{"model": "image embedding model", "dataset": "photos of plants, animals and fungi (iNaturalist)", "train_examples": 77898, "image_size": 64, "crop_scale_min": 0.5, "horizontal_flip": true, "translate": 0.12, "rotation_deg": 5, "color_jitter": 0.1, "targets": ["species"], "num_classes": 646, "embedding_dim": 128, "arch": "vit", "norm": "layernorm", "norm_position": "pre", "activation": "gelu", "mlp_ratio": 2, "head_dim": 64, "fused_qkv": true, "bias": "all", "qk_norm": false, "parallel_block": false, "inner_norm": false, "patch_size": [4, 4], "conv_stem": false, "layers": 10, "width": 192, "positions": "sincos", "pooling": "mean", "am_softmax_margin": 0.3, "am_softmax_scale": 30, "init": "xavier_uniform", "residual_init": "zero_last", "optimizer": "soap", "beta2": 0.999, "lr": 0.0015, "beta1": 0.9, "shampoo_beta": 0.95, "eps": 1e-08, "precondition_frequency": 10, "max_precond_dim": 1024, "one_sided": false, "adamw_lr_other_params": 0.0016, "steps": 7800, "batch_size": 256, "epochs": 25.6, "lr_schedule": "cosine", "final_lr_fraction": 0.01, "warmup_steps": 780, "weight_decay": 0.2, "adamw_weight_decay_other_params": 0.01}
Rows from block 4, named by matrix and row number. Rows with one number belong to one neuron. Each number is 128 + 32 x the weight over its row's rms, rounded and kept within 0 to 255. All counts start at 0. Numbers have three digits each. After the name is the row's rms in percent of the matrix's.
# fc1: MLP up (model.blocks.4.mlp.fc1.weight, 384x192), inputs 48-95
# fc2: MLP down (model.blocks.4.mlp.fc2.weight, 192x384, transposed), outputs 48-95
fc1.28 110:099126120111118164063083157149198160145138104141105085119197117121118056148147112076129126132158145120115174115101083166166149137134140137150176
fc2.28 105:116171098164139158127102124151153105137061136109101113200095110135170141117106075120134043098111140141142093126178163179075137163115153052169134
fc1.29 100:148097076129121134144079156119116105143125099115098151089152140155096145130174128149152091121123163129158137149189132058152126181114182105105079
fc2.29 103:128105133152146129103097161108078102146108092102111120103106074159074156167129117193157164116107160111095138122112135137068102153130137088178136
fc1.30 091:127120123121137079145146101130102111132086081101135144110116184076072130093136103175062173128084121138093063096107137097180106134122138161148173
fc2.30 093:107079112133191117081160143103158149153165139152120124119101054145131094104100146162143048103169088090152121102194146137063078161145119164150120
fc1.31 103:105154132168125160197154173118169136117114147098113151143115139195103137126135150138177085175128085098113163096084158148084136176121137148068143
fc2.31 113:175110150092191134121153131151131125125119096070108121128066126168183111091143125091128115108125107172102099132100084143157163170158154121137217
fc1.32 099:125127142128128146102123187181081064134153127172076141148135149094126203161075090160149107108155124108092061137145151157114147100130091128131145
fc2.32 097:133149140088151060126131161175065131059156118076148141086146182123126127096124139128126123156094135152159167100080064126165065139050149102065138
fc1.33 107:183150196138111160157159089144113129091119126094157142122143170137102199119127141116112151201108149126113125136161166129114101125156178086117100
fc2.33 098:167112111123138119137137112150137105182090182108103132080114120187146050048104173146100110083131122076161168087117198136133120148124170162101091
fc1.34 098:144116174203075120089108104136091129212201119086138082228156159119128139118173106080107155092109108142116108130178099072095130130114137183165134
fc2.34 087:123117163107168090167076098131115104135129129160165078098137175152130107107191115145098118195140081130161121109140139152151153144094119074108172
fc1.35 098:123121159107174172086103139117142110193135103126146089159160122132155116100167164104091151163165149156110134135164073084124119088171118131138129
fc2.35 112:209088112095128060213094124137123112158090123171125084136075160140146136185173214069134153093086121126148128143100194110150135159114151093141056
fc1.36 108:094051106109192162165062151110139095145118105138150117105169127148135104137137100133127105108106089138079144101115133147139077155122120162121194
fc2.36 095:178149153178099092151195125062121116201174136066126086082080137145134102126124152114086173138093168139105127120136075090163130177135160149143137
fc1.37 096:205125142148093174163099148124171171149124129172141081057145135149136057163141112092085176086087155116127107126064076152154102142134187148085169
fc2.37 104:136115141176078140113122102158082142167074144139189150147108088138048153128144185074120176169127134118055154184146108144119135170157081111130219
fc1.38 099:161111139178118153114104090118075146127105111129125104139176147150102101062186108178147090082134183101140096090098135138132111129174162088201111
fc2.38 103:097161117154089128087104107126150064115139124122057173131158100113120121164124147090179129173156166120093126076085140087149106139074145155060175
fc1.39 101:126189158109103062149093185205103117155142151097139116108138152150112169097147160099105091156093159138150098094104128096135105092165174070119148
fc2.39 112:071091137168166109152139093089118167155091122118118217117119139145083167163136096124124143071112092097120092115101097103144097117067127098151087
fc1.40 116:087097110107148117090120104130217149096145140143098155138119120143157105177124095110097167092141145115138135110122143165145126133122144156119120
fc2.40 110:083156145179109088103154077194131134165109108152156117078108100130103113127130148172128085107081136169099159125081121100142118105153105136061112
fc1.41 077:079100126157074140097132178108087144178120123117089064105124138168076095133167099157105160076123171117169180071109133095094081116133037114123136
fc2.41 098:111189114139169125157130101071138102151119158092117078132140144059143125141085110150107143129129140135089167140098116079143136126111124145150064
fc1.42 102:126123143144189128092146137166175201083075164108089071176161129118152110084137085143099144105119084108099094128158110135136109034036095086136162
fc2.42 100:122134136189118119171143128089143110109140103141160154082148183183120078047075104157129149128130074133072169116082111093160093140082093126121116
fc1.43 102:184124188083116173105187097130169149129140105113144141136178090119128163115122079156166111150144112087103116076150142118175088133126166144120168
fc2.43 099:123154066192140161132137094134132128086117148134177128145169152148163098176163093157109087133143114112134148123136158134136156138092166124131064
fc1.44 108:154110192097117151123145155164162129113050125146156154175116120176099106136143081175089112078148066170175108131148100126141129115116064109097134
fc2.44 107:145179167086120114176140155114124145167124118158078158146095126127177118095107157082105111154135171110085123127095124132125125127086121106131102
fc1.45 100:179165088143215118113139148095157131095165123106141057125190110106158125181112083219130148140112158109074120094136176161169137137086124149134128
fc2.45 103:153128164130167112182082083136114107114115130122139174099176094133151124113144113090086231130137111114156108125101163093104094113125155127158083
fc1.46 101:115102093186091102086157181099106106113155139127097076103106159174145127096120103052096120143101133170088162038100165183180132161160127129132133
fc2.46 095:131132112101111146031193149107145127120135132163085156153090109151172209153121078099125119162098136160116107210155152078152082077135138090131071
fc1.47 106:210165134152151105125109166157098120075133154123135157155163107085091105117147104096114126116133100137141114130135163143108156115129105128115112
fc2.47 108:198126159154137131078062127097149163126143132131114159152154114123084122067191145136146093121095096138184140124091155092161136127137081068097095
fc1.48 112:116119097139119124138130109104100190082113122052123161163141212064110102105132084096141127151113070176182139184120131205108156134119163087128110
fc2.48 102:134174133106082153142128125153147172087133102160146087119112129131167125127124144102172196116192171116088142120118169143148069115106126171161133
fc1.49 100:100150123136115084120184145153139121175179131158174077130101051102084173141058110122111140136112115151055146142153128143151094138131164132082131
fc2.49 106:142165165167148117133077152086068154115131086182210097154113150063130079112132144136131125094131083087132145148147128032157149191130153141121169
fc1.50 101:107190164127091128082136158193117143104132124109120147168134112161114135137095195069064169084113143114114115163132083138126106153085130159066130
fc2.50 103:191209035108114135158103097117072086104106220126127121192070107104119146101194066139161120176173148119124151132128109115129049104116148121195141
fc1.51 103:071156126129164128104114048176175113163152198050142112091118160156131080071158138148131124099130167048126106187105131162150140187124162119157155
fc2.51 098:154152131132092112194126097145181071114089135099132072113122149080089098144155107166069135138129135099109168099136146153109078182138087148167167
fc1.52 096:098153191125116070089128132170100156150119084161107112129097095125154117119114157069121091124152129112110093162154168181149143147085051133153090
fc2.52 099:118153078106129123185106163154149160142163139116104144164117139147149140135089159130126155200167147126171176120155099160101077114129118155040109
fc1.53 113:153180147109044141126138126106050160131112141103126181091161167103159102138112100129097171101068147092101151074124098142063090203178121115095117
fc2.53 111:147105105127127097138100148100121123099143092101139131097134101155213102174146125131122175092104126141137100161118120181146169039142049200122108
fc1.54 098:108178163077122156116168078104155109154089122096139065111196109094070133142167159085151130118096102121079128127120086120184158155191127097148152
fc2.54 104:170108121114201181120123068109105146134166126148092160149169086064122168099121134151154162102116135079115117207134186109122132161071123101132130
fc1.55 106:132115120139101121153109139197138163105131146167156141085134130095134122162180121149128152181127119141116074115133145196133126135143071074163147
fc2.55 102:119181142071143125086104114138102173151133152151139153143122101149074175075100166130190109134141131174106114186153062121107159116070145152104108
fc1.56 103:093175136145114169135098106140153130152120114107088106114137131131149089141150124101144103081129193115065194151151137142182062133106141125113136
fc2.56 100:167074134135125082102129139105082192131121182130097101115164118088084152169152124101138120131144170158119108070102147092094149152104153193115153
fc1.57 105:091106123146113133154147134169149098201139118065152107126133168085106082149143095114142130160142144151167104081124110158134154143146103152132130
fc2.57 107:129146212157159093127141160130138157058173103138121120159084139108108085161160097131102138072155134136132152138174150191121161082161143117080165
fc1.58 109:077089139115162090083093171143176122145156178078173050127142120096076134137096137100118133138162149152166154051133117060108121132152132167167165
fc2.58 101:084121118167112084139199123134097138142147107157135101117142052123111134153094075148105112095156130092163158129066108095144163180192113129174107
fc1.59 105:118135104158126075086114148122108147087166134113207125110153144081082135071146067151085148145112167122113171074110084127097131133182064169123146
fc2.59 102:102171078117147118211147119135110117124109111126144123169171185161130084115157121143167143116142088119104123123125123087092071150135175058201167
fc1.60 097:123071163115123161101141133055114163176198173178128127153165099130134092115172119095096125077082139126149060096154053129118122142105093131171114
fc2.60 078:167113117103144088135089109108132136061058215100149085114190144149097142179121127175110109151106158123134123089116115128142128185133125135141145
fc1.61 106:094115129131106140082124174207090163175182160097155138157114119138093101152154104076114182105134101172126139109147140200092139119155134117130136
fc2.61 101:088122132134069110154119075099133081149088164097076141093164123132160136111107158126109095155128152091133076101094124071131086183078153096086120
fc1.62 087:109082157110180107118090159122087135083068132072110136168125144104129100120043118150190130154149144092139154127163174134125186085121157123119149
fc2.62 085:186103144076090099133101080154160157140198093148110118164061088065156144143144115138072114102152153147149130110179121094122084126134193147106083
fc1.63 097:117151160135152068125100126153150130146077134142112116079193138082082144140127147152089141155130156198153104149130102161141106005110082152147157
fc2.63 098:161128091092081157123112115148143120153127184095165170142106136106179085133114137153135143157145135136099095110106111173067116164159113137156124
fc1.64 107:144153127118110181085104093108191159139093056127139167106098130159098088156122138112119145085114154151100179161102132099122135150097117151132139
fc2.64 104:160073102085122114115081106129078154204134186132138059155168173170124140092126185122103150155152196167087175137136170092145139148166134179100112
fc1.65 108:120125143161184114072142141097127142204168153121152110127132156149102164091173100130093153087081136118102086097174153090170090115105104113180091
fc2.65 110:141185156099102139182126152095195145131163066069123088152130085146121107104092192162161121105146109170113152116145102144128096136113115189102155
fc1.66 099:103159171139138139130115128149165017219111103147177166119098113125168188114130084137077107093137167105090068110135118064119154157166145182109126
fc2.66 101:143149126076147147128169166091184112097076106149140186110150155132137073104134191080104092115083119136103108112138117133128159149124158097109203
fc1.67 093:138152109114099083127151154155124149067113162160111161117143108171102106191075165209065091125154172112147103111099119131135122126114116113164144
fc2.67 089:091123147033195132187122142113099091162134154135125146150136115093194111098150104155109106101153130137126144118102112131138120152096130116136131
fc1.68 097:082131086182077141116046194149184129151102192154134124171174132097146089138149104135126089076119130101137158139097102135082154113107130148126118
fc2.68 103:106143129137111134152128127178163172188167135106110110045124142158091088121113119127222139100150201151121109098112169141097130154117121120128135
fc1.69 100:077123121078153165137111091099091090146082150133106062154162080100168087165123179108120166111117130125161109104107089124091085174166124094129108
fc2.69 096:149098097166132120136128161086094129107141124129095093052108094154182144109105155104121184158145136158141097171075156111176129091141127126087173
fc1.70 087:188114090116158119111238134126143139103103129167146171096089059112131111111147122083125160107102141112166160079113112098157114126133106142139146
fc2.70 094:086132145177176144155134136134130124127148178134109115140152140115110124100086147109171141140119169187106095106148127139087158165134162094126082
fc1.71 101:103092103100143111130123122174139116088096144133167087146115051162142125094128091090173085099116110139123099099082094145134100189122127113146132
fc2.71 103:102204118131124143194100194112169131172087113100160090093149136107115178108133124127105139131096156086169126144113123039137164112130029116141126
fc1.72 104:104119108123070138136129148140104053139121153122165153130122083205128097148119113133135105111125109117134103147130152102099138154157117095128126
fc2.72 108:122163182099145137088054073160155120143141134117103192139165081125120073163171198110142162132104132124112130116091180082058161101164120149141185
fc1.73 103:142136132122168140131129078192124064149153174110127142123158100113129118127079051153120133115192108120144136120144141184139137105159085123125136
fc2.73 101:133145085123120104180118136115132151106153095126100101204130122126109142141148116117122114152105132148141112132132081139147142050075114191228102
fc1.74 107:076119100150141103154147067156162058101163108172126082123159142151150142037123174178094098138091154105135132153166076107125150167118171155152186
fc2.74 103:146133120147152099163181099128140149138133068116079142139158116105123114155158159125101067120092086149142140154086114053085159155109116090134150
fc1.75 107:147113152203111144156123121074075160126126121122137157136123140140091070153133119082136094159136117040101098098115146147133165126163110134126122
fc2.75 094:069118081153145117096086108157127142129106076128135127140098155152099170117087082133097136095133132155110066157121120107142155145063132185094141
fc1.76 105:143103125140140113108158146144119148071152144130089164109182113150124124099183112162144148104107094120153131128126144150138116041131119113128111
fc2.76 111:146135137098071116174138071104120117153118084098109167068161081071132166114144116127168132113108159171188166114138127135127098121093088133125130
fc1.77 101:133126123118096167122145127099149155119079156165139170172167135166158163105067085140089142152089082099130111164157164140134128147157117113130133
fc2.77 106:143121166090097169127126151120161125088130114090178107103080125064159123103138079140064113099138145181142135141115140096166125122089116191148172
fc1.78 101:129070117094107219148180116121123081140084116094160158134134165151128138188125102175151134186134064083151142165177135104152110103135111113185171
fc2.78 104:070155104142208082104101078153175106143124155124149074184174125139129205179113119089124080096130098173097158151180085136130140208056104122067098
fc1.79 094:153129045046149172142176113101131100147169140143149089153149124066127156144191124114108111072102134134097111131080121137137095078161111120115181
fc2.79 102:156106117172174149169133156144105136137126144168090149054150127114074089099124059107097151129097178146144101140141112097137126155101118117076119
fc1.80 102:107132024145170129144099135142116138141098111113114120108075038099084121138164133100123140120169078116102115093085106135137101141099169096094114
fc2.80 110:125067106128144142125177104171165111131107156122169160132154108155166100140098092125123072136126197145116085113073109081116130173108131097100041
fc1.81 102:125151099134136182080161131127078142170109138095099137122045194072103095107111078083140129137147078135103059148139093135099156098129140117115095
fc2.81 105:138190124088137134156134138143034091138127104148118093137154161124151096147146150099168115150120100178169120124094065101091117110174127139117097
fc1.82 104:166131141098187139162111116134127146091134193075078180160114119130131126097129121123071106122067186125133134123123137147051131176159125040129166
fc2.82 106:093156209131111052137129085132118131100127134163147155055165157144146155082092098148136116114177162163150119063112098167117072069113142197129142
fc1.83 100:120113079104083108132098099088162160080140093141169133134151145108097053143124194105107157176181166146138153043175127117120183113121148136123116
fc2.83 102:105152150140135115084165110138112145154133114238091158103094089090130164138126105133150123156194113089150147205126154173133094110117141157118150
fc1.84 108:141117101145162101082106110120119113143056144105114146173134160151128134102105114054094100133137146108126127133163162107125108147159167096097134
fc2.84 096:111115187136159156137125061116132158106136137214138111087147099169103073102139111130134088144097152121159097103182198146081156130131067112098130
fc1.85 095:163103130183137161162101186117099125166092067105077126106152089178117071152082127117082177108146112121131101097126120129156146129057133144161092
fc2.85 100:129094140145115076188113170155089155084142117128115149125156124161152085121146126161139150119093107118128113127137132185153124156188126122107175
fc1.86 099:137126183139039080158143170170123155157089088126144152098123105119052123138111147107158141162106102117172085114100117078143135114096159149109120
fc2.86 095:132093142126122150165132130168161132149173108159166142116116099127118126120124130103117142093108167133068191100110165143151161098127135109161082
fc1.87 107:160120125111118155111174075138155104084105061109159109143131168070134162113156107137182101157129081096135099129150139149113118091095074140155161
fc2.87 110:097160102141187113111068145104128199134142189148109130102143112126145096169171155150172121118160138174141116098149117089131117095150112132136110
fc1.88 102:125139102129130140081162118100110137137107158145160134100127123134079156121179076154180123126128162125099167153097110136100093117157099080144177
fc2.88 107:147115148099163177185135140129126140143130065108154124124124185127100079088161128164122155110089126027139124087143180098106100161085172154123040
fc1.89 091:167147097120160145185157173168108138076132126093143117139101111147128121187157113107105089094151145140126107133123064126128128131133131087114239
fc2.89 099:146120185139128145129075107155092104152145105160134161102094099109105166113105100140142100141140104098155114138109130145122161141160148193077118
fc1.90 112:103162106181105102121089185101106143179140103108177147085150146144129130148101048145134118089121137130096085040071111123128151136101137129233107
fc2.90 111:170115085100139100117139214090130055095107138142158092193159130096163110066116114141130115070113171136158108150200162146092123137158093179118200
fc1.91 101:060078105159089123117107194149085135143174125146124112069176165090068125095163130094124056115083150121148132111187132117073079186126166096102101
fc2.91 103:107050127115105131100116130144164150130119107086114179167181172107110137133153076126124128104090123155189087186170154137125120138131141171173089
fc1.92 113:153145067182083091104113108114185122105154118108054149149164139125118097138132149047132109135120199073194145093144086154162148157128119117118147
fc2.92 112:135009090141188095122144116142112108113094089132167161108098141086199142116050103133118168126116144127119122143098133133117176142186130102142220
fc1.93 107:114096172173121184127103108090187075122121103135114105144126118100109062152137102088093063140179111150165102141157148174141063123146116140120119
fc2.93 104:121171131103161057113114128122170104095132117116220180156128138122108112120124114133135138091095133192113185135168146152081145082161116144129144
fc1.94 090:114125102203142079135101135143133140106077173063101169132130103144178186099135091136106109163094127072124146103112214140126145117093148136129127
fc2.94 100:138106116142119108132124100161120129158133103138023080153009136139115067126126128114120144073110148113197180107084120130148138173086081082116111
fc1.95 105:105091161119188148069118178140087128158170083076118056119135174131191087079176062121132149163082153109144134098118088089158145098197169148125102
fc2.95 106:142100149130100090130144117134118150094083109115068071162150142130132147099162135092100146110145158149137106118096145084158081088134098085152186
fc1.96 095:088177128079121162117182119152095134120105177114168184067132152169079124181184154089119137081171085113154117157079120134143135101150131099163163
fc2.96 093:175150044118106049110156107139114144149104113172056122131190146099161060098108126133167113089138167132115175156124098175088131146074108113131150
fc1.97 100:101123137134111118129051113126118177088140111075108093146113134132110098159144119197120105077094163135186126150130146193164109139090076175125118
fc2.97 093:139130138069159201180115130126128101115128105154153169136168133124149122108128116085118165126095111138159169082128111067145108107119103105111104
fc1.98 104:110126131106164128158097057158136129171117087105125122187076054134119137105125136126086158079069171152165148066128094185151110083119131095126119
fc2.98 105:172114122217127121111028111150144104146100143171075095127164129085072189145177175089148098092067067115218084152113100125164152122079131106179079
fc1.99 088:131110131178181073154117187108154111116181142107170106148107103100120068122151139136169123153110115138117073129121118173067183111122118118158069
fc2.99 095:120116118160081190106160097092067105181177193112078075097101117077097156114145115081141142135131148139138154069123134139089107187108124154127169
fc1.100 099:076161156161066118170133157135114188139130160147159130121145122165114133107098111154107085193158103133148126076125061082126117101198155144131128
fc2.100 108:148192119163109139106168189082111115135123136091165158107138170179137127158181140076085196187142108081069093076100150098103152120161107134131138
fc1.101 087:097119144178083143084111082106176122186115178111118142145147145086148148145173133140140143144124099167168077162069085101136094114131104207154092
fc2.101 090:162188138155154179057149101079141093117120118168168160095120137144140133174127098128131133105109133132113091086145126158159137118156146175173123
fc1.102 097:101096141099145111119081147087140143101073041146125072121116116119109154156167125086138089114118127124131157153123160160121129100150114113172128
fc2.102 094:173147110121164123141057145113128103113065127115110124144138142113121152175113163120143196139127136088138183128162084111083085166123170170084092
fc1.103 100:162152107122141097165129086123125091132146103135105116125181118101112064139106141194154123139092160136146158120162078142153121111125131096150129
fc2.103 104:153103068188120101155103122134144130123068117147128124121143082115140184100128158078092092134140152089134082154103120141107153137124102147157092
fc1.104 095:149157151194132080138149178123118173106156182152132131164101127145115152105110103067133121087118108147164142072098160130144197105178127129110126
fc2.104 093:147086116048122165107209134139131120156103102111089137098093114136116160143089157174112164112142183126073155186150115212133209150137136124157098
fc1.105 098:134162096113152157159114149142135190120109108111195142167064159102136059079147088101140065142139111067144139096099135104128124106094056188071091
fc2.105 106:126079069100152099107192103144143136062111110101181177086126160208133129125101155084173166101131044159137115083168091088162100169163103110163201
fc1.106 105:133077143132150138105105201117077092118087110171108086128151126074170111046092105176117187144101129108155158164122100148160107102132156102144088
fc2.106 108:100070162117122134163152120121159170156115142091085156084116143139102147124160127136145128170075185108103126182134148116161132106183125150137108
fc1.107 099:141124107151153095174121127111045088168115119135116150118118117142110075163076090079121146206154134178105105055118103146099143166149121082098073
fc2.107 103:117137123105123181127069156164159132088194108129111173092090059059118118119125121151092133118162169163071186127171147157105140119158140140119188
fc1.108 101:140124152090156192146111178049150139135110087095092092167108146142107152079092072068155079058089079125056088124102090113148108175165160144139167
fc2.108 109:134138111125111169144099112185096174111134154084199135132096087113065093091101161068206112155149137103171141102123150145170137070118113115120128
fc1.109 096:163133094125097116098117141121099131169106241111192158107117146151091147152134133086071088100060134137171126151100141098062163115096116087125149
fc2.109 112:171107112128108074142142142183102133133146116042156111128107114100150069182112117127140090115151138131114102108112161130088179111131155076170121
fc1.110 095:082094137123186144156084201064116169097138141155071161146193097135113170123098147074148120147074143137145106144149092092119139150181138132164115
fc2.110 097:092145088178102038102125125147071135116119144082180173133087167090103194110126117115145106104126149158127110153079133092131133115139140128157152
fc1.111 108:139164115136128131145104171090087061120142127131140131124133082142139148199106215147145091214058182140133115090119114141060164164132152074112139
fc2.111 096:102135118121122125149111085152173148144159155140120148111138175058151101073141085098156146098151123170199163126124144093114127094099159164107145
fc1.112 094:153141135117125071064132134111144107117131122163218106092059152136140132150126131100148059162115141199129108181092100164123049090127087149163116
fc2.112 099:202077146114146130181169073109162085084159215100094150158128158082089117180098073139125111148168132116140104162140126094166091174086113177142087
fc1.113 092:093072159138144079106123123137093153109111165099164125077109126154133147122115113113166084106103174056134112073143119122103094107170186138102087
fc2.113 090:176163169115078153172109048118121123137087170162183084127120063138088085109119106095106145115114103170143183165117149125168166119120163056048107
fc1.114 089:121154131150163126122078113145157093098143223139163148137091117148123141122052121171145134108128142084075182137128163089158119167175169139132184
fc2.114 091:094171161101109125112115117084107116138145082132131105119173112050156210118128121107111020149088163100136109177061119108139129107118115139147107
fc1.115 106:141124136129132137146145135134208110136077087107091149182102124137189139120121109149136166178152144105080108108140112159165120139140179095111065
fc2.115 105:118109136111081154123093148129119129185157105130115189053156101147086121172110177168128101096126167181146113128142158130087137220134114169127120
fc1.116 106:149201135106090149147129072113142088125188121154112161102142104091059074115167080139097152123100154107123144112072103132064134104105140109157126
fc2.116 094:152138161155122126093160074136176144149184138160143138218094103187153149153161135155071088095124127138170147157118172118105138163128184102112129
fc1.117 108:165126133150103100137108166107144122141135137196190114151150167100085154111120119119092144119137164133141133172106109123067138172071055119154081
fc2.117 108:110063118095179185133145145126125163096145136126068167120142067144167104139111131099112100174125082074100108147118097096131175091172172088127174
fc1.118 089:150081068141064151142109130126172161160117096104127119137174102171158114156122135166074151179075163144170120151134155198132152141121176173145125
fc2.118 093:056150137144106166147151154150107163059158145069188153100110128115088094172204157135181138140096139133146164125129123063151137095177094119190124
fc1.119 100:115095145099086133151122154143089109173133188120147157058182116198100144131120099078100190083093202115156143133181116137101139137184089100120108
fc2.119 087:178124203099127122151171113089104172059078170151141148152086105089119137147132134122111137176098122108092135120159159082078118135162192176087148
fc1.120 093:144132164189138158102207126174172099088137099156159118085177135158140106116156098134090110065132135155195122136133077133114102104151090199159155
fc2.120 089:137097093062116157109121144105124105174104162125146076049088112134150170110131117112131077094115182103155119118101108092125109118112199201158087
fc1.121 103:131085142075119105129189180166167125162098127099158103116111150101148176084122104137130133175167200126120111158149108171146134085078115148131100
fc2.121 095:117134110155179149076043052043124127174120149170119159139166148121172114185085127104143089142131108110107088137118120080129156109114176124092151
fc1.122 099:107158150149114118172185112085142105183132111134155193051083131073135102155138120172089112132148120151047125115106156131148127149130127130147127
fc2.122 099:172129125113103169185141193119120104183147185119139079103102102113093110155099112137179133067121093130132100157046167081105091135127103071127097
fc1.123 101:129101111137113091072140158151155096155094125125151102021136066151123158151133145134144144129120116137149133100152118117142106119162094099159110
fc2.123 100:065146114150112113181090144171159107102150146141152139129100133072129137153145127119154086099103137132120093159175157115208135114056150101095097
fc1.124 097:155132146134118134130129064091116137110185202135113167086104086089072072113140089117136132035074100154110148206102103170089082140117132133154070
fc2.124 098:101149126094158104094105111159142123153129093190086129144123122134133154144147080074132112123151132122172122112192153078139082104197147135144149
fc1.125 088:074128150085170112200087134169097168097094176119139146111112140147093171131133134130108133129129103129093081094135097140146133062160096108157149
fc2.125 095:161145095147092143117167069126093135087160122172071118094113188145133165131105164098214169148133177114144131131115143075072149175143110098135073
fc1.126 120:179092112178112138114098170141079196112041132159136151159087116127148134096138131171079134093151139082134050094204131111117189104087142151141136
fc2.126 105:118159128074072127060093097096163119148068176117082187191144088183123146135151082166175116166109146199137117168149124144201115132106140062169150
fc1.127 099:168161130116105134093187125116138079095135180215141151173195080113120103117118145137135128154088194152098105169118106121113159164117171167161114
fc2.127 091:118037147100150130098120136102139171155124128090150102133093120166105143173151094148156187118092165120136110122133160125170178082161065102178157
fc1.128 094:128179133134111118159125120099137093125126135102116210075118183101084138134120141092120109117137183077171067177103096144120119120110139110134108
fc2.128 093:129138115146138166093140165122126143090110175085165095180127108131121112155191168115170151149077118126154109065101131136097109179054095099081114
fc1.129 115:132146133063066106206134166159128189140169156160176136067053107083139176135191106150080154097085135125157076114117186157134083098130154124138135
fc2.129 106:019170103128191147124096131118148191117116121109151105051112136097102105124104102087142139144095060160135092109166177130113104098095145061201094
fc1.130 105:114106165148100083079119146090146173125092183077075123138089157128120148110134110106170159167127135162164123132140154173125142139124112087156142
fc2.130 099:153135113136174196137129137141154153122161135088136205154158180141117106110130160124097151137158112094154148126116131104083099100147121099105134
fc1.131 095:140180168162202188126141190135154115112103119119189131139102149151105107174110137140119120150155038140098072162122118075100130106189148100093106
fc2.131 100:130100100086044153125111114123145072117180108117092159106153155139118151166169112097115136136174189121140114063117108168152178124170145107106160
fc1.132 096:173131088107110134146137086104059119163160113093065077088100140122102116119163109101162072168066096101171104139164085126128135143157133126068117
fc2.132 094:068103128186169136124134089123149103085153165108093103181118156178137111109137103138127160102172139065101070169108123103110075123118147121145135
fc1.133 100:200147127146123130159143147134163124168132124094138069094140106148088162141157129134157099104107159204093123120105132102140154149119102127177070
fc2.133 102:111088130112097163150113150183131175143151165108160168163165166110047128102167130104148119141088052115099103141123180149123103109144137222088166
fc1.134 087:137115122097126114134140123115151102111153103128139111114195099101130141133128071166073165103134156146135126138194116107107103111104179125137132
fc2.134 088:100098135119132101151074105139074132157150116082140177154164087107097124135165096097149122093092163143082148123135113146081127075133117147129171
fc1.135 104:104162149151185136105124119137135142134140099116116093100092085116115081093107141088133091125118119121106131124135114122111176143145106058136166
fc2.135 120:162146150137173185144113128057116118128070113086124170092125110023131082180096063179130092161103089151149096150133215098151101157086117104136099
fc1.136 098:095038109171072138085125147059187079137183115123124122110070154113056137106118136154163142114119101108146132153117118126147078126181155092125106
fc2.136 102:156139070106139100086098142159097130085087162125126124183180189117138137132136137130034089168157106118107062161181106123114151176131134131126122
fc1.137 099:092154112119103120149164160139080109146110166126155130117098137193034136105189141135180131174098152160152150093135122157145084164163136033159157
fc2.137 097:110163116153162073128158182112089111113155141123115099102129078151131149083085144129107089084129123080122070160149117156134102122139128195134158
fc1.138 093:098175071107132128131162131121121162152065148101073112097141105098121167142162182112149175162118141133181156101145101116177098205090115156051135
fc2.138 092:092099171145110171117098127109108110133130149146088130195143154152104152108056148152152128062075145124113187147150176079149133131143209138099101
fc1.139 118:103095095108110085124150143130118159081066197129117116168145125118083161103118059101139117170097150144077110109188075120100160089102111095154168
fc2.139 097:059145147111150081066170102097044147137117137156145108158127170110191104107117182117156150128160149131144136134131129084106102151109158161122126
fc1.140 098:095136105151125136077078095140152148141165151129156123124172130070075133094136174096108045152081118084147089053164108175118124163140141130176143
fc2.140 100:121071130121183122184053113130187107166118108164168184104132057160092097073139153151145108135142130123152176105113146148086142202096097111116228
fc1.141 099:165133117205120102105138125142136141164143170078175142083131120108118153189163120129073082133102142098210126111079147142209149150130085147159153
fc2.141 089:108155084108128105128158120160163150132139139127108153136093187158094163113123145129180125140218133166124092157144136037162160090143143139058169
fc1.142 104:179132108145145156124116095056139119085117136110140082127140114153140111155120126135086156154165125122138131153104149166128134165070089156133104
fc2.142 103:097136119142099168184144135075129143126122179151173169121152137198166144108087096076134137137196118146053133129140115135090081149145180162150139
fc1.143 113:187097167132178158059067144145144102117072146108110164118131142159126095098141173179088150171168169112086107088139134058110105141134064094172160
fc2.143 099:155112108145053107178150114136186159085164122121187198141086051115098132116137120127132152157071073132123121139104116138165153132132099170094136
fc1.144 102:181134140143127167150105094115168106134095110075126111138135048133145158114075157090169069170099116079080110095131157129124085113124146122156151
fc2.144 094:114135156119071117132071136082137120108146129179114116137199171149145088144113147123090083151148177089092121078167080118059149144159117136176115
fc1.145 105:166121141157123151112055139166119117108121178093105112096114126155101140101121074163135161119106154143142134159121129145081099136172180063069059
fc2.145 105:167122112112157087053122147126098175146108132123140068164105168150116127148159166114107092122179089114137128102110124116178180151113183112145174
fc1.146 096:075115099175081132148109100197131181097144180089138140113157142109103099131110112121101136141161144148159127151153110125141099218157150118093150
fc2.146 096:163116151169143169125144119136168057132044128138154147121082131158225133089120145160129129110083137152133095174103064112154071147121138115063128
fc1.147 099:112116164144055111179195174142119152151189150153132140139192162095158110142159156086122153096116149114130118078126125169112123135174147104179154
fc2.147 086:189163089107106052125133108092144144161092083137109098167135164127142148153130094182114044135088060120145071129137143142146139131143121160148119